A small contrastive audio-text model, trained from scratch.
Model: mfcc input, encoder arch transformer, encoder layers 12, encoder width 256, text encoder layers 10, text encoder norm layernorm, text encoder activation gelu.
Data: trained on read English sentences (LibriTTS-R), 15625 training examples, 99.9 epochs.
Rows from block 8 of the audio encoder of a small contrastive audio-text model, named by matrix and row number. Rows with one number within an expert belong to one neuron, the router's apart. Each number is 500 + 50 x the weight over its row's rms, rounded and kept within 0 to 999. All counts start at 0. Numbers have three digits each.
Before each expert's rows are labels from the 100 clips, of 14848, where the router gives the expert most weight on average: "strongest on" is what is common among them. Only what is clearly more common there than usual is listed. The data: read English sentences (LibriTTS-R). In brackets: how many of the 100.
# router: router (encoder.blocks.8.mlp.router.weight, 8x256, trained with AdamW), inputs 128-255
# up: expert up (encoder.blocks.8.mlp.up, 8x128x256), inputs 128-255
# down: expert down (encoder.blocks.8.mlp.down, 8x256x128, transposed), outputs 128-255

# expert 0
strongest on: the word "you" (39)
router.0:540591459556452486415518570448529514507458477438507483402530541536482453569540494432487551548516501525463505471477478429472429464483546567561405494509495492487554459522590473561474519651529533557460509493505601483491488492506610500453395539559576578514500493585567511514539572430496481601433464484415459453503547423546450482460462543498445456402542555525466525480552576478431521432504
up.0:538433402510518475446488503517481431531521461538498523468466546569532554481492449473504518535553470437562471637484456579532513544605472596539479566486448428465510551617422502526513482530519504518537421402542496577525471529504378533524516435392561375491589491497501533539515554464469466569496358526460519599539487441538491445455480459523471518597540432610427520506582428518510456612525
down.0:512514597402471519516483478595447579534454478476540536491488597507582551474501557522542612586530580558559479553528521608576450507572442454525611560470598536584591455484538480495442445482359488512523518487502468477509542511482572530539499619476564472530568528371576556511594515451471544508498558530475441459563456534473552530496507555533554627484471452494443506523566463520500527502472
up.1:483539549488510524425550520449494536481579478459621498550505522495499480519525479564449522428529529478521459509454598500496481484638549477553546445526583497528529461521513532467486518434575536434490493391516514514474501532473485503448433547490446461479535512459506464485527532412516485543588552454541500448471464458470551511430383655513629603520565511502525459538515525458443518564514
down.1:509497565499531415481434530569474463501557460440447518493613519525502621497497520485510513554573540359502396533587516533433517546537428442519476561408514507473489469497550619535393512449458411498449413558458487493430524516484416521428426476469479476513450519490594470512487444472511437505511503518484566440476442481528411400520538513509506510434482550528437465515465453467375527431528
up.2:449420553535492441416452475515512437476540511530605459536520473497515434430403455473463481487546454432489474566394474454534404407475446560537476477501415496527486474542450449464501633538442484518524482589482416427422438616541451508620550522581509451472499492454489451479469497567548439587490510503457511595502599478508448495569411506411495509540541432475498489507442501528499504505525
down.2:463506423455469571565478473527466555525530433481432508576502463531464592521546559543464524459411517511538479434568498514568591612542446453510585464510452448572529568437512493445554483496522475487519561498635500540433617488436567550527422491460496537487532462428472529566483563414439501468509458444450440408544514495550624571521595452541451464498495532496489520526603406519491549456433
up.3:456506468477529479481547527458495492567579533502540504448589511505468531456498493541493354430608490481513544506549583498486516571542447462509566578523469443493463406544473470457379448570520503431478466503494434449487529479511357569499470436393478536569509427403490408585520505591562552424465516499483505584583476495502501471422463480496583563536515500492480509519486553495437496514493
down.3:505468447424385438491524443543575461570498596519478452564499463401431570420593493480491432460494534471515519428474526535553547502498502434561537517455503408460578457490491546436534421466552527442562575572529497483507516458548462479497521495479418388568459503493492564391470406545537503594451503552541432500551477540499553561574514488542521572559573522459384487587485486496517473421451
up.4:431513486480460464369501461474518487520466557520438426436450466492566514504443548551507470512413498449479414456491471559400537463432499505569513545520493477549519443432582503505463467532476464485544564418488451558466521436449445439483472507487558535491470537434531516482555567539501558438566457493475383492506496485520522491501528493425512571443606549490478523517550396526471474576595
down.4:482476557514526486576502565490502444529467459458493443501562497535528461432416412515477524475598500526515598473454432479572426479538507514445453526439613527441438471546495544481532568507556480504549454574509452431633371525436475557502513473463452467469507479577576422475454441452478495503421553481522563514430522523504482479487504461472478408502521449497501498405524481489565504421385
up.5:467520454491508444439436465475382437481501487580289520541448496537456514485572581557460482470467458509512534514562595439502515430461537552457518476513504498453466469516561517495503504475552478513512551497526380488463496458458492533525523536606481451574540462512493514483584483466369471521603560475551435490472444437437503536545547491493468478535528552518594421463451371397538419519491
down.5:424468561430468520526501464399528506485515528477470512569528505594487573474506461512467500543492560594493546584516488408429599524558487496435582410532493464550475488506470538499546530401487431459491510536444524517564551481585461525515523506408593520453446476417458495476432505472505571535468484560526561438494582512510531369552500404456474477434466504427474471516497572517474517514482
up.6:523603469574464509511374491530465574555448569476497567471473524455499549463436483488463433492532504487456482484475550567534575503474497474521557361533483558483410518481480500479536523497488531519497410485542448565464425468502524462542491489503562505525622427551545555440394550454430488411514455519494434477533469583581426506553395501535429521476518497476521528479460493547486544494485
down.6:500433510473438515553558560478500450494480411571481524515487445545577468506559495580385567528493534526450470551436527479495507541438522563572534549461532449556437482537487500435483416624520476463510569464527428496566409523488450475433512482547442494523460517468480444481529439499494532557486501429584546507532466504512505472431548450545399463375453544504533518581467385462612470494470
up.7:467526582555508516605614571531454477611471486454477429479390509463467476477466506468494511447523405485403462479447505506536372527463455587497487504542456423519460552576476497458443506470469476534555530483429518564499594599398568574540507589554496480447481463507568454493443513547560458520493350568511453467484417518581473528496517591502531579540510598451502402520407473559420565575543
down.7:409495470500497466569433482455505479509482517512527456596489528515415439529446520543486515469478457441578451478516540445486508552455539446589443420607523500444442449516543520577560435430599487467507434479474464439585535597487528523433551533509550508435591502517557508423485431439393422384473505429516520471573523492521494421528474474524488436519427508519528505522465555480514460390509
up.8:523429499502531456449519513432538570596506588434503504543418533575530499519425512498512527499430461528493568509532510546496557603501508524490450449404454444425501537505478500486422504562517521531587564513562476579567607489503495491525580470630449387619497506530524538429528489453521447443531468493498468480579554455529433541595546445521521438500467411429480510506491375509543488455460
down.8:507529531433470541482449458538413462476492463591514556392560500400454529523477492546501529535466525477491464502575471526511446486462507533436604544464520575562503483426479459520476504417489512534506477490468432569463393509476471486494414502471479549487416445445465582472406528450555630582476443537533485585439540491465635539469470486471475452448533517600543507589423559564548572487532
up.9:547487492526450457478496561493450553491466574528495496570382597490541512393522525606490472498500518484493470501558468502490500475544477497454554504474533530566565546525489496573356489477455425502512563558516512486440485516488516385492565426493494470568527522418530366484495498526497408505477403440556503527456653486503454545491470440604526558495532470482483440652523452566494494505532
down.9:592462455525519540512471571483480518470429456531437493572540581551600539435664419523459471440548546592409610576611592546485492597497410536418510483503546531579473573564445539491511485548488473473470409495534440500463485398439479422492472498450559490508501500539493512512519625504485571510483456510441589541471436480454457406508511508588498519567469554536519465527520490530511485442459
up.10:477504494528578545543600455569589486497464469561540456485555482460518488474563589562508503527473482483417468470460398492443495430410519564502529496492490447588479531497484455476493412490519457521485451536520486461467544430525617415485494551504510514492525603595518497518415511598516512523538437492497519522540467486471462475647586469502571535523484508523499487471464420443582537538441
down.10:488548449408502540526495470564478471511508409503547458536412454478530594506516470515475539449623504539545466524532471517508476606562524495401490562550428557441523524494504420465535537528552603496551606494515497536439435507483512492482539477471483454479608519502483526536499527602537472485453479477572495430452484473439524514392591452524571537485554451457439523419524411462510536495423
up.11:466535521503422513447461524464494553521469495422430428446446415429525574496472544554478520533525577462483576496489511541516591502447533459443374481465466527505503549517446573495513586574496445491501542599508492518422560392537371516423494453495445471577548472435552449432486495474592454519495453449477466511418442511524441491522409471498490568484472484553525482553439473488488453451553
down.11:458570514448545481494546482534484386562559501557538563552497507550461482434544490473567535475495493547531363505552513481417468511496500491444553506453501541514523463499475485473452497472568538501477514443570428416535472488435506405584526514556582435516400490462411509504498511538404509493465458448534505563650428454415553435525538463380443486536546561429382534527496536476553475516433
up.12:421425404576427448464591501551495584532470519522533482425442527500520435469556595416515495546501574475546508462601482505482418508535521504421443513474490459479436543470545522420417496453538477524554476474418441492475561612415518518538469561492447486472453432491391512473481509536408509489504491528514516451424482556396538557500444451480593521440460520559457518529446576583471494445515
down.12:484466528496509498602521581437487519503434572439538539499523451494443516407467522533532615460574417500498572519547528550500570481491535595483552401535418498551506488525504553494520459442554427598515547408501491424476512545561539537557564584440520436485453473503484429577537490506457465488456504542558490430556483528612489466542499477512548463426633450456507435498560559541471452490442
up.13:471401469416578518523603486547563496463515456520488572547518534497450475555474509479448461475581532471609425496549493522448490434466624462570553536470506568411482523573431493498497494476465565511568488526463411478489527514546469363522487581418449541523523454546514420489501476460487604522530627462511467496509496475463448444515554498562508560428513484509529452506436471577473448517549
down.13:542437475498562540447530499496531430526546509533576580554500513496482489555551517499601482613531483413574510618523452451473588480503510558459627505482500502584590440508474535529530473567433540506492554454487492614455519521467355581548475541505548524511496450511414469398552534435471526531434529548445526545505402507488589381547488466447469428554543426445484478480527521541419462496424
up.14:588451442423446478509507430495509546497584426496561497575452475531505407525564546446508508532501518391370501444504528404561463549454455436507531621487487491556436612440488529503538450455552502464461431427468558496410500467479459500471519482464478471439461530468481536503490449578507444485582570529476522573486469475594498526480538475495527487548523530440439444588455414535526519539455
down.14:471479501497485470479564478528593454489525503483514568590374480428453582451419553585426467405478429496518526568505491522498600573608360510531525533481534502531430594573402421524412503506548561526528475496484423566497506451488504498523385459530477530516436575458506465486496497547494478498497542448471516517459421462442528536508496533581580490444443490490519573468486497470470502418547
up.15:428497492481530457550450400516506566441529536484474544555525421545520517476451534509509540545473481504523478577375406439497520437411421438503555457428513486471517555488501537543461570509466477495485313587587509588474495459606561508523427381502521586488498554525556416501500527584522545476487465535484402487526517565506605589414518561491487527481514576444440531543529394546539427493574
down.15:565516546558493561441579578437517492532468504528497412428548507450530417516545577490424486516579534472476393503478562533468465449556486565478461504573491554480588554569597457531484500516532479469620547404478537522529506586439504578461554543505460469444538468523492568551481443429482467518538586455582570464454533474601457508592508404441464488559551504573455474423620458526444579464507

# expert 7
strongest on: the word "was" (35)
router.7:546534510542431461516479543502524435593536575537557525543501572459551520489421466521596451551483542450546468475473562568498616501501465431544579552533518384466543508512427471456470537529543500492593533524405532441510448497528427507501512481507451535454533508580451506518498610521516486438503491553532531582566462523538583443524508508508495387526431492495587490492469513438433496471381
up.0:559420494635491493414548478512570605542480546489494477486493492452556529578477468490524468529421462567486532511453468540539460498427587460519467487447442512442511506547548568556431541424465532501597401503503451466539514527434621539517528512563566507555499506518588580540525472420463509466522517447449573453567529493458437526469472466577513465435489555513479490517489439488508500479486
down.0:518489455438530412618496592473559476473532407525489546586460539505546563540511576524468589561444416450572463531578517561476456482516454453402566467493514554597508500563515462442516455484528432431524577531532429597521550506467480540551552545456457513467509531535540490516524580566520492486455557485532437554558525521552479511527460515529463570513497526562464615533546501387461452580590
up.1:484718448555586458493424355507370486459534507547551541467446481534492482541510514521538452513509554459511444443539483439526477463386542606434419530513506495502498528592504511543468490358455496483518562478522454502433454514473541490493571507462487481394473436546429468510546566517475464540537618585559526484568467476471464518530527485492521507427571487469515596446555512472431443587483
down.1:475458525486426530478426492494506604501463548478416533507482491512573469540504485517593496537494512548527543552459503474505546439511650518496470450529447436594531580584490456532524541548511474528471502467526557485567509506381512540608424482497503505502481425550527492478437503456498524515571529429533494500432476530546422541512499564486548524515514508458531379532543478471497380535444
up.2:468485454438452451513512466530509484534440462493465519443477473508449544489598460570380522514551440438462570394460486599478451499571507459494571525498559429535468461495516456486627495533449513414423503478560569449472513428517424487533485463471437533483424495366478604490475408396522483473443458447494466460431525494566514542456473552573552607545553497519448475454426541523460502500477
down.2:493492584439480502426512409487469454459527588430523540537523507491526502500492515432562457481562586558522524527558514453551521466457527472582476502476461490500455568467528453488481540548530500471485486487462489528439537472495449395457467535535479518501372468587478515603533503505516446544499455476492570435469432521510492557606482466531489540447453468490479443499507531455501575487587
up.3:534504493451498531524473522469525480576525561513423404481479436404472562506555517462579542555490562462500508472555526529426517457497484461515503505526430493476488502535483487455482578492447554535609447548506499493442485532539366418640421548470532484428505531550519430526410404464482541416520465568528444524414469457555438503500479549536523535383501473510526461515554503481485464513422
down.3:457437602567506541541510536532465531506578430434507461416448565519606490464492559540524490492483463526519508546429438562512415420397517597538568496487551503482443361482588569499568521534545530517406499577476429513486545476475526529433520445529431549509603563469502517494464522506506503510535422526487522490515538484445502450502503437476431476511446443468488538448397461519556470500536
up.4:471401373516513449462450538518483468513432589462441528431423462417522549477566493599440452553523471498436469498569529459503450514442512447574540477591557437543434503439490462487436507564490588490495431449452406463540547487509448478498429620492409588539506473517491395453490412468585517437434553529508553553576515551477513496428498515477549513532548528611541440396537445469522504527507
down.4:499491451623460511472556421487567503447577501471488445519529499516531464500488509464410568442536510460437555562605525522499467437569510497344592449480554539557471427638505473576465543526475540515507530515567547417443558468540440443548439495556486610523518543418588540480448431432488540555408355608509398562421543433567537612473478476520438458481522490579522534509510520483503525513523
up.5:462497527483572515636516493432506605536461524457514473551552469427513551504494539382484469512536462518425411503555529543449461457550483472394506548551520549554466484455546440525537446489451494476562472442494448468410647501498560476469476489589524614479464488540449487601502557516466455529515521581489509531520415534509474480582555427444521529452459503477412487472489459526514415440437
down.5:564402499561518571513509399536454426476515489494348531497504472580560563573456533487521569524539503440499493419549532509469438515481488488488486543549526528501584502552485466429501639532600559471502549438447531515526492523493497515501507438486450436456584517488467458524531550488396513441510470626594516402557503389430447506447545608487509488485521469441420497505553503556392445571554
up.6:479499575458435517480460456496525532540580459430462501475532511457466527500536478461452499530538437470526542527458497455469581450499483538446543499562529501499372502441477484567575420561531505576528572509530539597566558550472515463451543447481520505482526452521438453576515510486403545461505493434518510567512540519459517490533540573498495457474587487495476437514395522455505466523468
down.6:560605525495477522547456447501462550402405509431482513568454480494342580599467486476525504437417494360594464436508495503488427479526472497541569561489489498435501575640541375548570490484439496555536491534481555479525532461476508468525489543505467581397586457454478538449534473442568487540455453497511556504384486454601529438544569465507561568504578544512507560498516444469501378464534
up.7:350602495452462542531549521449542456470515496509525613506431428512512426547468497472552595440564539439534422491551486500473450433473498476480476509551531537537508474494490556535524454542457461488497438522523453486510523502579496516545479525512583439544406460464401527465428513498501456593396550433433439527500605561522420364394454507471398565498549440449520518555502532485526548461407
down.7:492447533493531475401451496434492413585461553446547413490377446478407455444533470445508548548449565515457549532448550577491565532470488520524492449495492453442501452517486464396488477573517559490538440506495511471559544541514525501498526376513446509479353500558459429528482449572507549535453667460391559542537443436546532528556557467443564454477533588471444475368555397473438429487475
up.8:527536542456457545546503468532514495463528496541580497465542501522478571530464408606486444521486519443550470461465411493538445459513524575542541470601517396459450496578522577519529465542484485482458447512559478558416469496417561661396525571506489460478500419565567494470495409487493505526435553452416505499501488620466519544500465512455498472524460508505561459457515501446551547597478
down.8:511531456522591404508487505432605490475543485471455562548558465556509560419540472376555552458496450484480551571485431448548627529517511460509571486479536542565459456573522539582482548547454565515475543517575472501432462504406510514477535557527537423496518568467482528488561581382508505442572470515498559543538439564431417517443621469467384467562509489513486432453503434571460418492456
up.9:537550455478464470504491539520471518546525483447584511482585488527568480525491554489491468481519416541483552502607598573449573518405505464465522538511607427459492520557508506534530525536576453535530453473491567450471433417495487511525541534482466473506426543468472522464394503442480559479493412435432465474532551529447523599498555487455475477535504564483525382489408486568531543586538
down.9:564489537565640577440474456475493451422517430580467537500562432449344468460596477526473589533483540485487518535589441479483490549549529511507503425378482501414546486499442525496464529469534457506416519454517514422420520475509444511510474602545545474467542458466440479550532426535518445552423569543505502472461514471548404478455488497567517564468523500611453471463586542463496509505487
up.10:489458500560447470462473529503448463587514507483518476499487486411457401525543437528427499443475570542517611537473495408483525441553478521486508525531454539505496552400516584420550545497466413465524496435602491527466507560472561486579474520623465502496544535460507547467487515453579521504591439471519458476498533465581486586564471514504492604479548576484461486400510526480507559562526
down.10:438537470537530505499386447569483539451485490539509474492507613514529538478535455546490548546545486533507435480598547498597411534446447568439445563489492576472466515527475423568436585588615516452441493505466558472529569455446428499446499477484514510462423503504473470451457569593460494496493520472557529522517482601490514487510411520507519584448516475529520550550482460507420528475474
up.11:476524482523485519494575490594518435505450454512404511482555463425473542552482497462503456563513495448462526553495526547554364529563551466462497476514486500468464575431465527498476459621394504523569515429548424594515531404522574445483467570601456548525531580552586559407419531490539513519459482567601527502472521494493478502485407486546552478493465459461498562416410439538534365521420
down.11:421423459402564482522436459526612511359467470451539480531529544508410501551433552563528525509480548542530550557481451563493558600461407496557463512464548525617533536472504612447455549480487448507470505601524493477567531508530462406538487480448549460526489480492449480583552488446512538568506603557406521522500565440485578500516607535466496485502440445480477561536464464501461524491517
up.12:505479493485428610529502565503475502473473498536534531553507532492456417496502477428403457541463472481539478519512412518491406521451471496542437506511531500541508492449443457640510579536540492492447507413483447473528463498502564385481481536431467476555519612537412485481463478475552517494540479477409503487512449449520452526589520404473455467542547429501487467497540605521470488509546
down.12:536499491494542690486547471472490441490520457520518354540483507463487546469420500519505549468533479534492484550532439435464459456540389521479527536516491472521483509515430535483520467540491471457516520419562513528546523552491552485557497533508542539490510491470434500512545536472450572477524446512562519587560484516442574435524449576575591583451518429593467433531532461510462423544447
up.13:468478563496492539445484513568527559465455472510439489492471509515499491576517515463466562508593540411515519483483459529517397409463485447392545479535469521552629459420479460466527455504476492431458425496524481549512545515454465430509544557545504532536621417545438518461520465517412488516529545473529465566455477580556406494551401472584384509508459502562486477631535483441521560602480
down.13:516577558523529469502522570424477508549503491499440491505469491465584498456475474562648516480450464534467554482515439536351484515404512520540463566445481485527507444491535526465548498504518486509469448581472495451570505488522501501552522520469592539482473485408510564549594539463544509534571592540482569532521468514461474492444502550494608556532477485480571589481494527545450453559530
up.14:514487506463528568518542528468456566460562402493541517444487416542458438496601528428516515538584518474389482428488459534506502486480496458415484532608577551542583524506412454488590535545459398517488467472493510462510518525520466514611457555404548543566459520418450549410517435441430442556432543405470525531484471486551391588427499587424553544360509555429512527439410566565479432504609
down.14:514404468470604421586520510436483559518523454471385611443507458511472491426526535503475388472473508477460513592459400474487491439477526568513419536554504613449514485475498512480485549472495479520551512458518486584502601371575453461516541535529595491506506532538482532519506481452537487442423524328448420467516501511513410474489488464525559525470513588525506497459376489505551554533456
up.15:513426512493430527455496439472507509532548465391520499436560537475580450476473501428474526412501556462455509473487478508450429533533512443495419330415551574423467429502470447494484555561521564531483537478507520465393512418455577591401479480465558510614532545406482591524503508559478485535489559395531506473473462474542493518477465572608482489424541555595508462511498450488481482504494
down.15:444519460499548460506514502490589547488511571465456484537539498487522521492520486511486432593509503509437553524469627512571570537514508582538405501551510467544486595440491491500536390480531498415570395568526448505551465422522452468430463446501496436507506484517536439477501496382545432486489508593566435576597500542488546510513455483448523454592529590408539469486516552552585489495589

# expert 1
strongest on: voice: male (85)
router.1:540445416577572536560538563498417472521440433504478510537443492464545522554458461606512489514524486525447526479526488528513499593459443540350470521511536575466413574516503521460482551436540542535504438535480492498498598559570496518549443532529528440460542566420529612474487506494460449423543509575557526447577569464521497461399600523497535500606467466525511518439442494427436451540601
up.0:491485462495564479545493436516519479484462543521578453528559492483513505433497530485492534540493526492455578397407458499547537478582588439511482479448514452555560485435427574571556555576517460466472458494437522512439465509430511502504431446556522616500393429527520454429506552497423502495521450449506435603534522503548602526479522543447529552417441427508569463528404477576487485577413
down.0:504417467433483465510519503452563545513418369471489489531506460574477532536463522520553467417552548480497585538539477479466456408422466491563450509564383556529532593523445510491550478478507513587498519496505551473502544504366522543539470457379511521578465538491501509547541493499540489470483545615424455494499607492438458524563570460561531545450527596516476417495575494553522514490532
up.1:474547505576513508527474505478440569488471474494460481502567538434565503416582476464438563497548459562483526467496356429465606515495437535577425526477507481491451490469513553487545573502498442496515484459488447542494545445512482542434456517503485501516490513466546569417435479441511473555582514461448418497490462510454418501438509554461491510592560551434563520476570418503521484621576
down.1:629515471488593496447388472568448483597556536485525526498500456501396485542497517493664581503571574447545530550491553475552489458529509504489483473540547511470456478538551518483507401459481586494449572600507484495540434524489433423507594439519549480406460534547465553636553506562515473484523472633564505510521587487614533440533527490545586560476478514536428481527435520462422468471510
up.2:548415454467460504550483384486504517491547473418557449504610449519420559499535535521560523462509479557528672486525499484505442573486527440525433466526579440465480546394454598468466505489412578548480483519472613587494487536481433493480462486582507555468543503551541498430454506522479475522428469502514502431530531469467479544541528511520507612526431501537498435477493453485511495422516
down.2:425516517457533467503482415574555423465449516511455542507446510457476441473464612527490453444400512394536418471531487418362554503490522490515477508470549411484455485632550534492519511521539526576514511513383598436496534522589527519518445533506501512508511488473476523464519559442438508519535467447528518539443458525564553456458515491445505411458493534495450540512514439454443512525576
up.3:483511510469454547547515550483601492548487442523564472400588477573500525495514511443504493487500428474439491521363482517532474516544536430417447491393452517554501527488539519534453523523470606495482406539571436490537505597532544415538582518410436448547507545461509483487582500466550440590467468488490439585564428472567470467456452501436594480443527451520445517594375436492448601539473
down.3:510574435466531584523482497534533516511507495471516511425503457539446426516420453529507444475537487452509559427576465549494448520511524517503508458563497446540452570493504547538526485491502425389555504509491600556423477573417468455479547494506549401579421614474570416509569501569488566511493512560435418527462504485554447510562488485605518459480489510556457495501488436547558592551506
up.4:496482486524505514490504463480455609489538533374517484536395551485418475481461476464519569564491449427517617498509506513546394536463563331585464501450481504518474489576408536505567533564523583537508507499480547504517474389462502477548530497559560527466462535537458408485460559557473488474542564477476428533500514561555564423521539496588473564479498494571417444488517438400480463550443
down.4:406546574460449517422554547508454523405527485566491508433463398473426512532376432489516468534507524432468519465484503506536525622568519463496470523581479451516529431504567443478530551529457495502590431463486449412570500490566436487419488447589476549474422593345461542442476499449441525531529484474489582416482525427505467478573445468484441491556455555468444500396575465461481558464607
up.5:471578567635509527507485498482471500479513426519502547481478558556462551468506511527576526522561538445472511457492444504375546447592424549629471539489475493543440495502525528488525505517491442551514512469503522445433444560524537561439497499450526491492569402523485439471402618536494554609508453553415505512535498499521454508516431517560423475521531479424509519562527506495542528550444
down.5:543467483472487515485556468550500499440464540487515588459526480547533460421553503465512483547505519529520491572432585441539497519512526452476474449589509501446460544527475458548490539459520552499438451502515580559522454465568489490481476418456524515424535551493487558540555512446502407420443489503569479374437540481470472506465554554457489523382476483569556507398491471484500457431522
up.6:506440442438449537537533502561468471539542542587509481531544433452566503373597448452384510560418488530491536509469520457488545565458480476602437515456490550527523507520485444433441514543520486431493535470393539541450493510549490446572443420550433508528555493451545580424497550421569485504500468431511446445455473495436489527547565495472469493500485511510529491439551418557486598482493
down.6:502612486543454474501442481491398537537485419457431480425468509574428459594512443550564452440564478446530535567525519566482447465495408482489531479472489455592472627468538489500572575465521514578521507463583483504512545526509568548484499530536495493562381494495502444504493503453553525571519488466535454619539502489519620522437463563466550492523528566558475510485483574434546436508533
up.7:500440441460553457610522505597571519546571487478400509466564471579507498491545511565502441488530529470466487422481489427566525494513366484495606472513513411530478546508456605482371429478399515463485467543539442493557455416478546438528529448494525503530506510444575511464486544548524519534558545527431577449529515539559474534604441444498496510408456482556499484503434507504547543527475
down.7:526550546581544410497535592488530433472441454547570479550472445546548476538478515479530579539434576512462467569478464541494479464581423527485416554381543507471506458566564467495522433526452496496436502419455456553400558451513524527465506435600517453484413481524483471528443488528538569488511423443409472455629401539469385482458466515577371535399490497536520486427471489464436441547474
up.8:479528524538533585510518503519462495436543506517499591489478510458401483493581403511446383512524437554482524424540531451524519539558493467555437533450533370556504508415505532490510543489549468447493450574489494463567478566560492397482452470439512557432584472446498633477484473506489549513443440460557503537532426453532516500501451463444475495438557434501561449465484474535541466452504
down.8:549437507536448537512547480471548472580474497559498557473473508523451491508499531539500547438581551460514478511503460613475591561611515472550497418450502519431346545576523539522496526413500488491568536547491555471534449568574529417451568561540436436523392530492503531463544511521580497476500513497533447416524558473451496441466479583581532562506431542495479483482549516476478468500551
up.9:547536473571566527481449520480507520527575468532450529504441522546563435411435543487476469568586439618514474604435497488489498553511485575455489516550385470476535540414425503468437556566448511485494442495536457554445526536565552477564512538410529447543439458407469497529532452524578504447479481520507477445569521566437556566535519530566510492542494557551497445515509406494519627500443
down.9:508543539497489416476479438439530462576526484486546446577457473491450592455482440430542486469443550514481499397552495535548486529489546577533509595484410527565486497521453450516455553472550515496523487494473475534521421486482529535426434380506441472536620531516470490496501426542466558494544657444477539463479476457499443437382397569565566511523499570478535479527519478516496464523510
up.10:499515502467456451484485461535500473589416480541529514465555448524549550573596506441500467484531482492565513550428538586564597455477414558467443475507484491509475660363575474444475479522533387494554424577529465446445536400491366498461512516557524522506477547463473525405584611423512545520446532423563494516506467542509496469501530490534537458446550474484488528538527531537517517554496
down.10:505402500570591441457500517516426471498505442483399422474573563398471499543483550517517492473472523486555508544547543574582487494446445402440511526395550496476555622580445477470521496474468494471473547458527510451494493505515432462496456501525510493580422507535463534494466447456540483514496570498497513561576604455550580546587451466583605508402483523475522497541644532518513553506534
up.11:519423559531522388550462492452389515597536495466496552494490514525507525451522387670502514469507570474505478463546534450558587567481547507485511368457583506521588536481523547504549509492436592521472526417506499490480553524501451401549464463502459459458487446438430529469451449536488453470553460497434524522588428528530479500572563541612477483535530456467544477427532521456446513538491
down.11:456560443487483515531471446559450419455514481531446446480471563387375522526418546487518595559507495567468479488547413547537502510613385468520498437492519493514522449567477550369555491486558499544532568533400538448501486518504438520538469449419573507560521572506567525458496523410520520548518481506572469484421413449466548508459537438555473531530465486475583532502470461502493496485480
up.12:570537510461640469532516419516511517521428492533438489469440554500486442564517511480470497478484542601468448424463472509491575493532494505482487429631509525484432603448479466508428523525524454525534509432624494522596420476525546525475492517579508504537615529547448472501426471518453543445369456558519543498467413539467506473531454523466448443569505418405484476490544569486465497543456
down.12:481481553461525533544476437433498429549585565465539475503620342504497465505527480443592484492598594455427494389495514516523471509483480403482524537614628537484475525520524484537570515511500508459539528493462485538586504503493470548457581467451483533474434496545433422422525426520450599525474492515554478568530458478489481488432475542509562607474490541542468470492498554540533586521347
up.13:499588473410491567525442463496445533489505559409449500537510500517477436462537533512504466464521514523522503526554512438496489531458486539474541455589465593491410412484491453431499573515585514527448465466566431543526598508556491401538469608480524485526513514391452571457423477526493541371522527447559476489428583435392553463414469498449543540486649490434492513486430546452520489516393
down.13:354396559455517505556443509430608473518538542514496510529533521463529517448538475481488591445486510530561582523457456483445530386573567530486444604427397510585449499399517495587586498491483477484485568523531534493510557467513610544448482453593541443509500559544540542492534508455531568661575487485483586464521411461462474593503428482519607505504441482540502528448591443476401579454553
up.14:525529447550527369482496484508480607577603510564490514497486462539508510490531470572465492479447483537493486492399462446511453510490462465467565544520531576534483546478539496474485592508533507563428547438422535468536499532446611567555557496394638550528509591482402480580557475524488512506444511520571526461522372518502509552495561543409526583461468477516413466526478542535564543561451
down.14:436495512421519533552441463500414485516541516484536531406539436517490520561407483418553495452577599458422526473514483507510502408507551505493436537489497484497543499505538567489494437402528369448570582474565538524463595466597478615451547457502377488496487589483555557492536573458501503528468473464497473478440596519462538443524418516513534497539509523450529548534513548454432394484372
up.15:503558441489590520494475582589523552471533511582431552445500522535565487472508597491481558439515439497431437420502452487411476518404457508517566539517540648564522533525485476459435568414556408570525472451504574489515507475436506506392583461467480554446566579529476461498486457417485572386409451434517478507427481569478474428503463549407472411455561487540429482512432514464605503442457
down.15:523441532515515489505450471511532577472494460465486479468588474417572508468483569510457506523547556608575548492535542573497520418425625486485431525482512543562519561420490555551578459440491491475529578471570589601517512514501500512512479507587502489459457529469535538502524549412448465464585519439510497492518516510547497493457491471562575492470522504453462457485458502483545512508391